{"model": "image captioner", "dataset": "regions of photos with short descriptions (Visual Genome)", "train_examples": 50862, "image_size": 64, "crop_scale_min": 1, "horizontal_flip": true, "translate": 0.12, "rotation_deg": 5, "tokenizer": "word", "vocab_size": 6471, "encoder_arch": "efficientnet", "encoder_norm": "batchnorm", "encoder_activation": "silu", "encoder_channel_attention": "se", "encoder_depths": [3, 3, 3], "encoder_kernel_size": 3, "encoder_stem": "single", "encoder_expansion": 3, "encoder_widths": [40, 80, 160], "fusion": "prefix", "decoder_width": 128, "decoder_layers": 12, "decoder_norm": "layernorm", "decoder_norm_position": "post", "decoder_activation": "gelu", "decoder_mlp_ratio": 4, "decoder_head_dim": 48, "decoder_fused_qkv": true, "decoder_bias": "all", "decoder_qk_norm": false, "decoder_parallel_block": false, "decoder_inner_norm": false, "decoder_positions": "rope", "decoder_prefix_bidirectional": true, "decoder_connector": "mlp", "decoder_tie_embeddings": false, "init": "torch_default", "residual_init": "none", "optimizer": "muon", "muon_scale": "match_rms_adamw", "learning_rate": 0.0044, "momentum": 0.95, "nesterov": false, "orthogonalizer": "newton_schulz_5", "adamw_lr_other_params": 0.00093, "max_steps": 7000, "batch_size": 256, "epochs": 35.2, "lr_schedule": "wsd_sqrt", "decay_fraction": 0.3, "final_lr_fraction": 0.05, "warmup_steps": 1400, "weight_decay": 0.06, "adamw_weight_decay_other_params": 0}
Rows from block 6 of the text decoder, named by matrix and row number. Rows with one number belong to one attention dimension. Each number is 128 + 32 x the weight over its row's rms, rounded and kept within 0 to 255. All counts start at 0. Numbers have three digits each. After the name is the row's rms in percent of the matrix's.
# v: attention query, key and value (stacked) (decoder.blocks.6.attn.qkv.weight, 288x128, the v third), inputs 0-127
# proj: attention output (decoder.blocks.6.attn.proj.weight, 128x96, transposed), outputs 0-127
v.44 094:104105093142149072171126124112098137125101125183110132108150129155139141062158180160152123154113089095152098152174147134137113114137112201139178127070132090094162101117134130108135100081066150173115148110073131183091157050102165167144088139065117096109163166119101140148146156159171129135198157138163135118089119154062139104146118119176108093160150132207085119097092172146109094077127
proj.44 097:105156187147110149104137096146171109081168110112154102100127092124126120136127119094132135107148164071116084104071052127116116178126183121168161109161115104106111083085150157115161149158164095136105160138194090129130098127088114071145181083211114166073127093112156107149081103098139112121149135116097147161179126074155179144113148175145154179097150083075183113119187089103137145130165
v.45 099:099200135094146079112133088071135149118134188107140193064155138125160180111181141115129046135090122186168143125138058106140078180119142122139114136118154134088109137112116128128128139165158135105089159149107107123163110169107090120151132142106115127092137126153187122149157162142151109139175099096117147114123123050071132175172175118230141137105109050135120106160080116120132131144163
proj.45 092:153083072189076119153136183104146073121137124112136082143141169114080048181118103135139177136114114106141120159089115170162159060138113136108160129075081106132115130164112159114117089076190147168120106140201128106102137090158127133161161088152136125160138103102080107120156124130114168119122122146126116141117135190181182179092116166077170118125170187123113163127162108180142089066116
v.46 102:126178095072160144216127175081090057173114116148082110081173164124106149196139127098123149149162078158094151112087115147112096134126094164146134101121151096081130115119143105152167119108109150194094143102134148143123114110114094114092128203114152141095059115114117187109127106119119160096148207178125134122147156114109132124138122142124131096067090215156112156102090187105102154137119
proj.46 105:139118160169060171076137103124098173099157130102157122082126133115078132140171153145121120116093148180106083147123133130115137142162070117093133196147146135197115123094154165165138114161182075064177088103124128080137137145129158110178088106174164159206139090126144119136105158174092108104140110077167102088063108135140154167146121122143168118195169098153138146153118076086107079121154
v.47 094:082175158110111116144132156172149116117198135093079167052100137143149142129137118076159177151134102119087168089135155162159143099175110167100123120113145119123133148153100077159144111138147104103119102132132138185108116099155166136011066124117105156069187134142099143132097101086069143137136193158144153168145158130127096160129128068181122187142084099098067127132101128127129182133142
proj.47 098:121080094104143141084089132115157150126099057180133102176144164103139139119147130144110120056145139086233101162100105092163166118089132044151150133161104105175102177103082143073082102144207136146141120145155158111148127156119101105155164110154109121150104117118196161103140100162111126076129149107081114126097115122160159175117103159102191110158124090144151144177146135088153131125074
v.48 095:162173143067082097146160108180146142094151099186102109079093139130059165069115109144090126120138102187144133127120101115134114126116142166090128063182186147066186162080164130126146124205055091142102166105130135117151099117146082150149133140125103156149124128126065163107120099132176061117154183180121109154126098085126140130134151093147142118134173131143110099141112206087116107134131
proj.48 100:134093087115134188106112114058174117141108183095175129151123108091152143118105119146096123113101154077125141114112116116147114196120155109080153166156128134153095154148102118163116104075111125130123136167147063200112141163135195135122103118111129125121139181078149111203109118115116203192045109143142152139062111131136141112090185148092061138097078103132148169086149101184095134129138
v.49 103:155077092121133124142140096119068038147081139114120140113122110122150130191126130150192216064112137137121142128105163171075127127115125144119158130158113170089146173064061169138142095113094114172081146107168105176126165143090121149108136151071089143087118127103112164178113147109158125113140106068119079133158116162119113104175140084117138153152187080171174147118190079133115135108143
proj.49 104:106126102101129146110134138149111193139119151092149115150144121124129108115141111151084138197162119124163142139167097089156155112124135088140153156090158140154095097184130128090080056117139129099165158140107189092158110106125195111153055116203196136182139143158115103113084100180091136132156133183170122093101146145158109180146077123158191100136106130107094109083080103042140099097163
v.50 102:126170052178131086118153112117134125113084127103133179133095120133118132110140056117195171152149134149147117120152099088124131056106149134092069142141120176138097064139129148070099143175086075142145178103147099097133150082171141138164131187114128099147167126176107193151112115038114111103120170128151119200140178112104107120140131132134077109186172157153115099091145144110142177107153
proj.50 101:155104102133097102140063148108074137129115131120095056112121141116188146137168169198085174125120152122192145120071156119086147131096100140126112128119106123156129170168174132131132096090103139155179097185163147094117177112036149146160186106102132138117161128129169139114132118218158139164060121150118050117091136173133100134115119089127145121106105121083152137157086148081148090112086
v.51 105:143174119152114139144066111107121182109097110206075063121087143107121107156096168076188147106106110110133113126086162122088155117091109132091146151177183085131108092177101130140171104202177071154120151178094075137141110157102093102101124084161136141149121177113120110121099166157157156124124129136091135126113141123176132118185099100064061199126148156182108123132086164124131138145125
proj.51 095:121080114115176158140143160151084094116142136065146141131108053092157188134163120172120110114129140139142085125187097157125151124173155087097128107106124079100159195094146121128099188088154186076134101069154155083143123133157154131159105180125110115158107098114104120110185128129090077147103159091159110116119123127083173186074119105155175120101094121102140214097180093147119114160087
v.52 101:122141107125143103124098183096106094106148184154172172151111121098108125181177175156174121142130133139098137176103178135125089167106196158130083119108084193112034119145141143153108108094128150085155107176058134139131099129096084116095132062100102109163094093197151118091089138098115089132125132120164105132155161151123137160103139164087119118164200123116122151068120089168078142152160
proj.52 101:170102126092096119124160099177069094166114111100087096125076130155155119105095127119123170087124170101114106189133120142129101101152137094133142185107136078111179080145131089062152090176075108143144150141164187096104144050193097140163143134096120144103173189111138171128173121125143069105115102149136101096162160103135168122097102085163184165139124117193113145124102173119197140121122
v.53 093:112160153077115177103118136142099148113113129047128089158171126108134090128120115091126177126145167114163093152135058167145102117103071124146082163156107101119181083168134200127172113115146109171144097119108144168149072138084179177140149099151125125113183181170152088142109138139079100105072147108084127119188107192086154136190094154105146081118154097178135120155076157107150123152125
proj.53 093:128112148132106071190160147112115076150139136194129139092147089143156148130159145150125115196137087151051211100126141134133140120184165198071121108152145115122109149086175087135127124136117136121088160094121138127096124140152056123098115118143108103178150112152101182130161176147082145096123108140107117070090083149142191165080154045147201173124097127126085140145143124165115135117140
v.54 090:119097149058069095176123119102127156150115110135142138141172141095152124127128156091143106148174184159108137091135180093121095111163150119085143099200069145110121110150153191109123136155143194164128178149117130117097122108170134110094117056137138160157105128159094132134119169107117083157140133077136136180170135126101082083132101187085088124169146068137165117169014154119124121084143
proj.54 095:143142096097186116108134136173123079103172100134125106140103108161126104125171127177092133115059117153125100126120140143124149086058145177123079141086154135146166154160098081138148219117167138171197081122142107144167133178114114128166107137079145120106150184123165176125168118127166131084110125172172136061140107170102113134112086045106129153081138119109106212109158096125095154127095
v.55 105:173086127116107123117145101098159144118161147147090100041172145122121170181116141135163184157102161122120118150141130118106189156126140131182140127118142084128110109098107120148104154117090116092194130181155053161107092109108104154077115122115186127142164113111092134184106091145108125116119115142052169098146156142179086097152177119094200180116138077049145156165188114113159125091114
proj.55 106:086184181139162104168109159135128115150068121107110156152121090095145098093140112133144081145165137148164142108155139177106145106131149124108140165109103120137042059208108177065194127131215146137095092088116115085101144072148132150089152181131162151107148095111156116086141105132131141086150147106178089123111073113098163179152118115156129140143154163146115153114061144141109089186139
v.56 095:137148113096166118172185128138153170119118101096132161145168132141181070156108136177114070123102066107140101170114190086129126160118131106160145107118070161170138094087143114068135124084130150186101197125099142118090128112212169118125125154079133089168181155121147141192143131097135136090127143104067122147140132164130116113046108126084148170170172101086160100096171139109151156149143
proj.56 091:131126159172101135093113105115161110088116117121132081125106132137155141178202082097124061128096154069178156094153111128101190162136110069119109140140143160114154208147080158200148139150176148096153062176136100127139150158124059118125146122143122134064120118117193166104137100153139128088148157122185107119188164152106074144152129086089161098147117126110078080121113159097142113169102
v.57 103:141123128156206148122154116173146131096172119134067075103098124131092121110084185161155152093168123115087118128113161062104118082139158172161090101181114108087187144151098094077119136106104209099138126123096165123124156104159167113133135141064115178179157149166147175185083118112094141131133163128168120168137125138109135138137151085143137083093146120150057136073108134110122046164104
proj.57 110:143168130132090136160063116059120095115109140151131202172128135121165092112166125093132141114060113116153118145136093137126171187132144163112115077085119164134073080157132128136117169109080029170080184164116102159165154135108127160122162145147124100085147125076177063113073068115137133191162142201134120136165134120139112128097158146143066117083124154104152105127153137123141127117161
v.58 098:140102114151165104093135148118132180115151156116160214105117128124116185210143191124158152135085152172150174117158099093141139187098117106158127115183107138118089164146134130144140100140129095106151065143073104121161110131132109121153123088141095136078125135154132133144107093113111118140139137084051166092115161076146116132069142133116183127116112142221131166188096091044153096074142
proj.58 092:146096111104094145138117121149115090140111149137154108180144080133157111116080092090090131140179129078091080140096096152075053067162156117093062192067121119145129117126212118116171142123164131110088200111157102150113079119145114122112151164106132137122143120119134139116196152137194147074112125155155096108116135109114145083146114149126120162151132130101163083070120147225078150162136
v.59 099:110079072122123131169144112119095100121122117146135137209156133107090186097096163153080128134143145146150109125153192131159146166123095168104114111090113128207175141126108122106131107092123129126151100097080117072126085091117130182091134086115151098110160162108091107163112138190132088141153164089121111141148060120094092165050084183128085141178137150214110168082151140122122172147091
proj.59 090:147131156075142135082164126172169153131174129093123102134132106128170125117133122136099089099182093108100186079107102123116092092076137133087142159223179121099093132150107140153108107136169096124153187146152164181064124152145141049152112210115093096149103123089116161153105114101102152131068091155165163112144165092148089114200129081110091102098089124101109138153099102146146152096156
v.60 100:149110155105127146119151143144116114112088097096182117136154149151166117123112121142166051148113104100097119133050197083120152120118104158081158135108105160120049118106157179071121113094125091110124118146130143168036142054130131139213128154128147172159077109159133119152068105181148104092155103126125150156174107138116169103082118148090105191148152139175173117143113108117136083182141
proj.60 088:152158145107152127145130120114132109149147148114118183115136118105142121099148134133079158124121112072159103168133131141106103104130140073202154122080151118149168162128033118209064103144204142170098150117119120080187109176144127123055147127137127063084125180140148162123125104112079147146095186102149085092140145134094117102147113084163195074096116145127078128090072123093160145109145
v.61 100:185143163162138141089108109183141113150090108211153109070097163077092155125148121162117144151123108103102141071183071128095072145116159132145162085190100138174104139118108129082179122123161083135187160177120123108078117139154162083078143084128101183072141113104143102101091137093111169137066169177123096095080142137127136133139130090101120099147125108157125110151125067142099083164098
proj.61 098:071137098125116113122098123113092108116157138099090130146161114147105139172109203165122141053121141132160119138161155124126155149161132140093144139141122116051132111190195119145086126122074164094086093107183132110180174100097106126070085125124178092176155112147108108160106084126160165090180110141146141117095071177089120192096064162154132180112164163105157094102196149156127127147137
v.62 100:097144065196164134111139078042098115079141167109152144155128155110151115139079134098104125128107129151117138193148106168094114102100143054169140084151119113128173136131148107126109113132111164134161115112184108105104175110135106106133106114231069126104174141141079110152115138125126180156147070087129144162141144067109085152109138068190151162176042133116113135148141143099144129155134
proj.62 104:105131149093125131193101150156146149101134111099113067118100144202144140100191094123149127084181159114105131092115173101143101192102109164170115188108114123108069100110115172139155178081148102112104154185121164071174067168064135162143051142120135174156091071125178114111136149124147112139153139146117119173100080124150152048123138139132121098107175086124149097122116104115113090096140
v.63 103:168097088133156119162178164092082139162080125118107124068106168117095104127136124138073132113135192145141143127176160077114111151108086156146142108117058060090106168199119156114132131166162112143151157116149132139156113088068167092135132183160086072129136137142134165178124078180088091097150090161138222169116128099076085114088088108125142144137166103151127087099121145147113133168120
proj.63 101:056124171106178165119151161192141109091168192152137084144160109115197115141181124152151100078113095145114077142120157132125118156145145109144093065119142160192115134069154147123152137134159111137108071112108093067124133151188142134155093096058135178103162148174152128064122125096155136082124165143127105071133114173164135128165114084131131140090102147072151125156056156116102108117152
v.64 093:150143116130126164093087125136156074120192126097159107132183096170146059135170132150124143150109126112153168151191125186158126127093168167114117117101133157145057138158121093117118177115132069129105101155122097075081131145114154137096070123161115077129155129119140053099142111151145141103119233070093128096165116203142055129095149133099175135167129153170095128137118148119104134178133
proj.64 101:114120117138133096078153115098105107166118145125092135147120165075165168146100120115120102103147122138066111107089117085119141109166141152130106127154124118107166132114148128218171172152115173098089094193129213135093070101157059142118148121167078156116165124116134135148127115099121126145144113209194065101130153059108139154111122107140043131115107110110139046131110071151173155134123
v.65 116:157082104183113121133124081086113182142156099166070159065172196123122153130156107080138079103091122128132129136145093109161088141156100184157143144118187101119064077160154105150143129097143153168172117144065139101153148119131106076152125107142146079128150125116114111134097108170105186181162099169135149148136062205105162099141083152134061091106123144164081133148120166131074139110112
proj.65 104:090139144084184175175127144135156146115141185203144112146143114107150115123083126146144108175098130112159149103107147125120156122112088101125109074177080146134125203107109119059087110175094110141120151066182117108131151189161113171116182151077117107106110155094132177120119139097125129135024180093089153091152133073109104108157145108138147176140128133070151159091152156180104141138091
v.66 106:159055087149144068122156179144158085133108179117139109150131146127156177109099139143194113188090153081062124148128100150150083154085121154103109127123113073127108109140096157147129165148178140063097116072074115164115150154128159161110208130112152088126154142191119160187153130099123120084159152111122111178118112187138097145151136161060156124065158146141149143094105098105094132099100
proj.66 095:164180129116145145132131088111054149130161067148107121132195134089111144154149124110044186139123129150141115100168161083141146152151138135097107159153182136118167109120181088131119120124171095149160116123179134082160125085134113069127103173121094144159156075122136155124126102166096118169097128113172138111112154058151088099131100079145177121200065119094150177159089168117160068149177
v.67 092:086114147049129146126196087180131176128126122075111108097089132118200113164120156164066125164160118111146177168154182128106138166187153158117211169139198177103066131127133150137145128162117100088134103096131117118154071105135164172122204133091097118113198115130118176115103138098145165149142095089114138092091134122118103100142136071145144141092111119162088121088139151101143132131128
proj.67 083:144129141149135116154127118084155059097112149141095143166186095117097156116178097055160152159101087131094079072111114104111174116083125098104091151106066077126179126138192116111126148108152098123080161164065109057111123219137143114096080178183138155082146154145171097156146132171122139100161144137132143103131120133138140153118144158130120166124129141100185173161095115115064129139180
v.68 102:153115116147137083158062121126147116086123144132165148119116099127148136106094096104125088128182105099152177188141080112123147149084140114139114158146100125166135168144133238077104094168087136149067165165209066117135100179086081097143141153113117125088146133134177091167144093140114108178144104110153153090099140107085117123154202112128138165172116121138139088129085067158114079113088
proj.68 104:071146135104129131144161149163121151123117165115141115139130171109080134153113180191068157119115061094096123107127186104092087032127101083179161145122117140117147102110126127183158129119137130135106074109061169146211118151151080125119130097105122121190177059126136116130119124156103125126199082114102088108131108137165150110116100232150148141130155137129119106114121140106077141171158
v.69 100:122086135144179072127161130104105075203171117097065151118088160132127151159184051127110113134086164092102144215130146136142155139121119178092108148125183138130161102140122140128125123183129145112132159118159108126138100157146119150168138116082113076090115128130159127078141156063120159129114098085147074092086197105132086107173150171135151150103046060091116134138177118139138171113122
proj.69 092:135145142124086102131131099139110151107136022143161087155120118144138120155103174108149209110100140186129170107169079121171141089113150074108080166160110114131115104108104134066113128074035152154125087138113227137099096121159173139093138117149127164140168138114143119126112117154121119122148136164101173199127127160124155061047149129156104115151153167093116092164090128125114098121133
v.70 088:139133122158098127127143106158149118156142091117160193123070161162089083120073174123164056111105054120141120104152162146158112156150119103160094162141096170155090152080130136092086140129134094155111133140160113133093152131112176119097140097107048117072105104100135157136168090177064140115109130099158128177138096157157095147098105086165138174108128116150098172194045139135182135196129
proj.70 082:157146075117149150151081137154106142141107113159145073126115142137181181109141140099102103172187149118066174097135115124141134116119113131149098108086126090144155158153139070183161068126161129110110135093112118082149105138142065125158112160179131158155135100184099113145125153076195081074147138088121099062088113047129130125184095168164096055157140145130135182103155082100121140080128
v.71 105:141113180126081119155052092093094091076150166103154084136133149133122148121156149122116115168122171128147082129149197138144179163116078160139183096152193133105129157112067127154150116100082105180167148070130093146047165109110087119157124120155155147165132144037155064108139089127081169134135116126097110155136136180121176151115147160109138126137101176123070140126084159139122100128171
proj.71 094:119156079109164169122183149129181121169152124142141149122093124085132090128078118179169106092173089115085166169131072136145072088177132068147092094100113128109120095185073063122095128125129130162101137148154130118217134148085191151108118135169100104156133147139119133137103152132139106144107081121184140072137120015137165129121133134104139112092150085111109099190134110128161102134101
v.72 093:107117120105075073127113096102104098131147186140126140126178109123091141149163093177092168165099153121131126104174088063090098121134103192105121164063092183159100070087150153136072176086107163216141134098150084191160138103135142184125164147125119189110124055151119161180121135149084141179122155145131100125124108156146088170136112120162136124117133132090147102123095101175140168111136
proj.72 090:116140092162152117161141120121140137149104136153074090125131158205132138066124127159100067136160165121122156109103132127129121127125120118143169097185150174125126130205137093086143055152071115095155106120094145071118159114076132135094149086123136082119225215139124064099101142158191152137137159066134107116138140138082154055128133096096144097129162135144160152109066154143109109111141
v.73 102:091117126118169052086115171132161132151136147147125121119144117105087210132109108145156134134139086155158089157166110211128149128099082125118094099046161108115127139142139165139061116135131124112144099173098132167127148136157127128162130061142118135102094155178131077115162170103156121142082166126183051074122148160180126155169161095157085136133120132208191133143092134093120096109082
proj.73 101:149096151130119146174127060094062171105152097101163094088108154142132094105109133139129127106121143120128129145149193111133071090141199184085124158146134135092156110128136100094124133106116166098137123107121168150111113093097143104100160163122141108169133122071158223172122109161141157219104129155112181199140141070085155092137122167124150106048127143076147058133172128137128135121163
v.74 107:110135120102183072084101149101117212132161173113134132093119124119118130137128116111139129108148124110147067115062152090155140118160124115085129122073124085157176169130174128113148131109113147129155142114199117138146051103102093142122141081126087108126122153060161096153151153179156112144169140168157134109109116163178099139095109071107163072105135174127149188044188082125184083130159
proj.74 098:137146125088108158089094092191144124141125125123142114158116157122130120128126129059132103114116125197117206179111126167117111148165129134114135153205122093100060108118110070105114127103108097138112105134042132115137140114103237115157120139125183091150141093198129119103117128137086140132123106125101152160190216115081114151172115165156146095154079120141135144133095165121081087184148
v.75 100:123049126094176097116118164126108128125185135059140123178130083090165156098170153153173135144128174150158179133107171120116124141115167131134189116159106135150121075072142135096119102127119134213155096037110146073137116165079091149093110162154164128154117144125100151137125134139121060133073075126079181172088137108133128089104134108112158164157114161139133146066150168105110171136163
proj.75 098:121146071066113152163164079141151109161134139181094134111140070119138100167150104163080137128143149121159098161140090176081129119156142130116114214133114163171129147158110150098108200140212083068104101164122135122078126159118181102164039103162079156153132168108116146110139083168141135123129153141122100118179078152138108128164147111108104164115124094134106114170113048146169101145142
v.76 104:114102185126106146168205128097137078161118138184149126168114104095156107082148146122086169113113153123134117164106151151103135073103134085149162120101080156181119084092109153114159123097074052125186121132093151129132140096087147170147119179168129136140152199193176084139070129123149085120176155116045089106164124085129092131107141150156121180138096171188119148111113130120143120136086
proj.76 104:116170116091115113109107087171145140111194178079125143135092092168132146119152147146162135067165118134093128175143075131119092128141193131108170116139188058093100117148179160151125141137137120131066171185109199138085104169187142130093113092100139135111104110129132142090132122152068145203076080136141135144118136157149064148063113109102150099103155120072082116107126138185119108107162
v.77 095:187131168157087240134155088120094170112181167131104148077106174162154099077114169132103139113132113138126149115116132128122176163124176151138113143100130092019085142185143069138123141082161127191126116104097171105095128104134153147143095149074123125121113169092164136070158175114095132128124074115080091085086157147077132140122152154125147124115123143107170125119117152147176085110136
proj.77 100:125115070171127095139107152111156084137101149152143094132113117109115130170090082071211065135127159119174100183177124146108064145164137183189131056123103156158105105076151127146106061138120137128093192167140109103122153126149105163177153119126147147094124141113112088157108073098147115142106167106139135137182132139160133128108087111166146120116149120121113109176152132199071209175103
v.78 096:091169102130152129085098051137117126084117113060138153193164114134140102143125106100138108146159206122134167170130127072128119116195168124119117125071148116124112133114151117130160115213097082121147137130123172119156176146151119087113115094153107140132081063096122095110098089106170177182103173128132098156126112141093174057110108097119134128106102211162157113149121178147127131208139
proj.78 096:151059134097142075165161153176163077161136131177158174097140116147101127110080108104128182088070128114148120081129142113182214120075102135147126112118088069138121131104083144189141145152088153132116077145113150072096095165145143185117147122147121090142098189142144118174155171127098142133143116138118119107129158095125093186218155133097073149123121075096140148102158100091106139091105
v.79 101:083157104122181100114129186154150093141116150054075138132123127150126159157079163062145171142104146123130155139124189085148086118130071174116090076129103181132138150104128146130123109188127143096111119129083120142127107153098176156107104115115144186106100141187118187205116120098075123129097146129088068140128070110166151130086126142202118158092097190122143159111110152135157090164072
proj.79 088:161126136053082072165124126127120105114128071141187081123151159080136123059162142146116130117179102138107086127097066110135148088139204096163144150131184126140162125129090131180133137092121153144101135130147114141180128106138097076118137159114086063088152148083161090073160175162161120132181131174136187137157183130156086157113154162079135095147128144054160128118168129131093102112152
v.80 106:119137178110107154153142114101152099157187149106114132100101148179080116147093147115126136141148044145121127063149157131143131139090157112135170131119066156178136100158164135114103152172080101144101120141079102108159076105150144104107132167107124133197090132116167118187100181150129077090198200150116181077105060177130140127130118160085089106117072140146084136154134123133174079165102
proj.80 107:139154111172096089146119147143112159085128075131163120096103106150134076106122146150147122118117109069147150148114115130097124103179062072119129058139150123102152154105118138184201115094169138087140177152141082123083175171134105131126154080176122132080138155143126153100193112087101126097174170145170103147097202095067111180075108205124121108126121173116136183143156138112102183114146
v.81 104:170166097109193120143092081110169138135143069132095107118119079080213113139174130120148131151120107140100063146170126114142095103159114113103120077187218078123064154087163160081172108114139173203086127186138168113117152111096112146092105088135156102155107170119124172125158134098130092156143157075103135105116114138079119126116067129132148093112113115113149131174125131106074164154136
proj.81 102:078115101163150147161110091166084116159159129081133142083100116176087116169098134106142076106100160105196135078091096104152177125104126182132088117141110153159107150111088158129058160141138094072150080099145140121142121150131139125100127125174104119085112141156128146101068137177156205152081067202149164104107094153105093156094176145184140158127091143159140159090169136187148125128090
v.82 087:095086184127108157170109142097077088179148104140104160134146138174122104159153134109111182160140127090088162114167123125074047135136175101137139118124147140158188118119137141112068138111128085084144160152144124085103146130142192104088094109146105113085142119143148114132076090142140143106099157082126120143141164089055064074140134145125189135118115103174203093146157072209087109164119
proj.82 088:127173121134144112072155101173160117103117132105117150131159156168111163089105156158119175084139154180122146106142159127147176136052074151108195087091111083112054090154094154138145062145146133134129117113151181097134131172117091167187126111166189127148085128139134147076140128101119105120182141182205115156159081135124145134094112096146100133098118152081095118102108088083124124068193
v.83 103:147112120185140125109168052118111112195071115071123151137116134094190130209126146119108129136146119122191135089170149083126192119130127130131138095202090127133113139146123088187094117092158164089198092174154147098133075118070103123151142128163120129120134127111138077142119139102134178162110094100130148108153142082153159158125105162201101105092066115136072148133144108091156105072131
proj.83 093:089110192127120108153118207127133163056146105138163119145161105189129101104141106125129129094159147136171118170081107156127119110148118123150100153070105118139107167151140114056139156122119089135040218125140125181117132089141164125064175157086121147139112102130123117140161157139111050110162097199096148089126117152128094052146149158089141146151197117128139172151128164136098145140095
v.84 104:103106143081131120166116159102144148206161100048161104176067139103125129115182112071188146158147080144115170086181117098105187129109201131122163164146134076129151108145176172113096124136154123093125079174208134122157190124143146115123121186122077145115126114132112097108143126111156164109073134154168159107132140169125112118066114122092112133115168149107101116094080085107126148139077
proj.84 094:150112099166111098162085110147125132066111126140085154090140118122129102147096132213056105091086138098122084119164122144113094160131121128138099117146100185191182080103149099090179145105097115073145149152074130201072115162133100167103112098141110122146123103136194161116106146165142056095170165156130058159137128108110101159151125140149103154105107152147133200181156167129079120101130
v.85 089:110141152123074184115146060145137217173184129042187118150084110151112117148149096195126164131120102129145079183089148192082117075089120099135095164154107126177094079123134139181136140133100127113182130112147129158060097106117109104107163121082101096133155088136128155104136103118116145127109120138147083103095084171099176122109121109119127147114082154149160133127094120138123199161079
proj.85 091:139103125164069133115125194117112120103075196179030077106140156176117154136122147117137089102161121146134180157146113112113127129136111192095140152141084116133134121195125141117158124110109168089124100127154100031149131103144146110136075088161091141091170162158149139214115154152102143148159107108102159150149114084156138152169139063135114074111165135157087139111082151148153157072132
v.86 100:104188118087110086152182095121097176080140082113144099195102105135116103078126110091093132187158117111151141146191124080122138114116156155088144164112120130126190126107080115179090154070105137079099115117141128142159123149086139087100116061099152152173176178080114076157174134100167186127138118150136118156146163141149169134127156098158143093119186143163204091081112082117111148113134
proj.86 092:152100221112156165092067162142149118142132123099102155106190139125098130125113117136129143098086061167091168103111178162153087173150120133140115125148139118116115093140117118134162106189107111118178143122107123146113124120138033154150139177152144081133102121129147117144122140194058069135106066125091173178174110133101150109117105196091144108193087082131103178159109120083090099142131
v.87 092:146148145168181126146047098141169114107156136108112156167148157104142188146118133108118169083198067131151143127197160146146155126106184102127111143153126108106126142153102160106137132101152198102108104090066099125110104114130169126150130171083084102114136086167169156149048104156132081148181102122128111163161091145090132111153186132067135103112104144081130160097153058110162147189099
proj.87 103:147159172162119115168157133135093082116130143100141125108104113120154149158067125136076158163126127148171164117132067146058083026139116161095122159142067133146132125052120148111117127123155047112150199141156151152128154092125141158157139104211158114162154092083152117132135113114094129158139124165099107122121139139158105164137139151157133129105165108100128079162079196088131065102192
v.88 095:129034133135131135155136140074146085113139116152156138113072101058150085096181173126156121144164072122193157074126135115149130188096194141091179156118145130180159101153106096138162163155165096151137120126145123113095078104152033077111187168159150155094072097082167152113121129147086132149118163084100099119091130134115119117126131157148155147141099136070165122148096133108130121084119
proj.88 094:069185121137119169124106121139108123093139103160086142117189164103152209185077102117051096093142171159104109145132060130082092103101108131154113130162056129144125197130118133079126138143135182118143144118151132088184122109108168178138077103096068103132163172116087111139172124109168132116142141120166101085158138121117125156120089137100149119096191085160134146131179089138099167179156
v.89 107:121108120154130163144189186114122083184119137204126141152146154132139113141148137123147079154165055167092182125076119182104143142120124105108198121126138093151090130108102091109145119091057161113115096147201120136186145127159165088101103108080161053136102151158141141146161124082087090175096135063109103108090102112144077102130116097149152080080155151129160152124141112092093129098086
proj.89 101:092100166084147131098082061109083117096175127121108067128128129111134164163117162099156175156094144072108106100173136083128132119113141132179077138113171124082106116116138147093083111148153086159172120076099129131073107097122092109102172156174116142154113117039146128095110180094143168089137120200123142198222122109100143175110136136160097138127134126169138092141120153158159176164123
v.90 096:121071084153162129141146138074148095118128173123064100141084076127096128148126150098108091102178117105127125145161178143152104086182067137134157137117193131166140129139087079135119105159170122126150120094054150132099152143159072078103141134157197084092137108183163123135097167118125171164149124131165149153162154161194139098131156060168107130119151165131142098092170095140095134186064
proj.90 099:096146198115174126155087098093073119120146128174165170132144150140110149102148098083171141150100125168125122125122145094142169092112124096136123147140126136127121125073106149087079104151126121171100085088179195116157140177086157143167154123115044152188079130083115115092176122157065110160101115127083176166166128109055146154176130163071166113129135127126197105130125130092169108089166
v.91 107:137178077186146099121121136152099076073147149181156099192073112098124127106133145140139094122131182065126143108183124116124176091119129185134094141152140138069137066118105160104114168117184149130079112135129141160152133110105102144174122153166154103183120135160120057091152132118140109139139095051096161137207159167096114130133143059134066155153109093096146150153110119108094107157178
proj.91 093:127081134124160123141124119122097105188143080084131200106128088143174124172110136113081096099140119209167123107150205122119120174118103128134094135117147149141129115120175049165121125150112052094097163144135163134129085143159082142096159162084100156153101177104147145122116171184121094185140153147118063079087128152151113075132121175138187085129142163148144146135106086080167100132082
v.92 096:184142166080094117147108116084123113148165130143137222132144127116232134183109166107167130171157137142131103143138150128164134111164107174157145198109160136064059085059115096107101133180119113124110194075131138081086090151122152138136148098110106106108166157108116072077147071091123153149154137171158070115098127132132101131086141141128153139088159099084097110130168134122115114105119
proj.92 096:136131091164148118099120113155168115160123108112161085139129129142063145100199146115137110139094164183100167114134065119068148087136201035140141072157081048143139049158104141104172110134119120164127109171108179155131162090122152103107140155110143146150100113101103142187096133149122084100102099098104167150155126081143123090139151093159102138166153136163114135118091145126219113146147
v.93 085:131156158100154166137083119143133095099118110153099044132014159137146153109123124134139150098181104141128110077074173092149075113153148098173099098107150107107157119085125161136166112055163175109175111195078164090097154145125134182103133110124171130135094134165129135100163148073126130133169107137139095137151148132096193106127155081135137165144191074112112152120098123106100088110076
proj.93 081:149168129126100102143104104113169114117155115104124209079109120090064136108148142132162101209094112111163105123139145115147188125098115165076081112050088130136109042174147119111112089165078110096094138158132124161164157125149120140174192136121197144113098138092099138095140129183131133159082062123157123106112107138182127135124124147148132117090126129202146160125197094137140126075160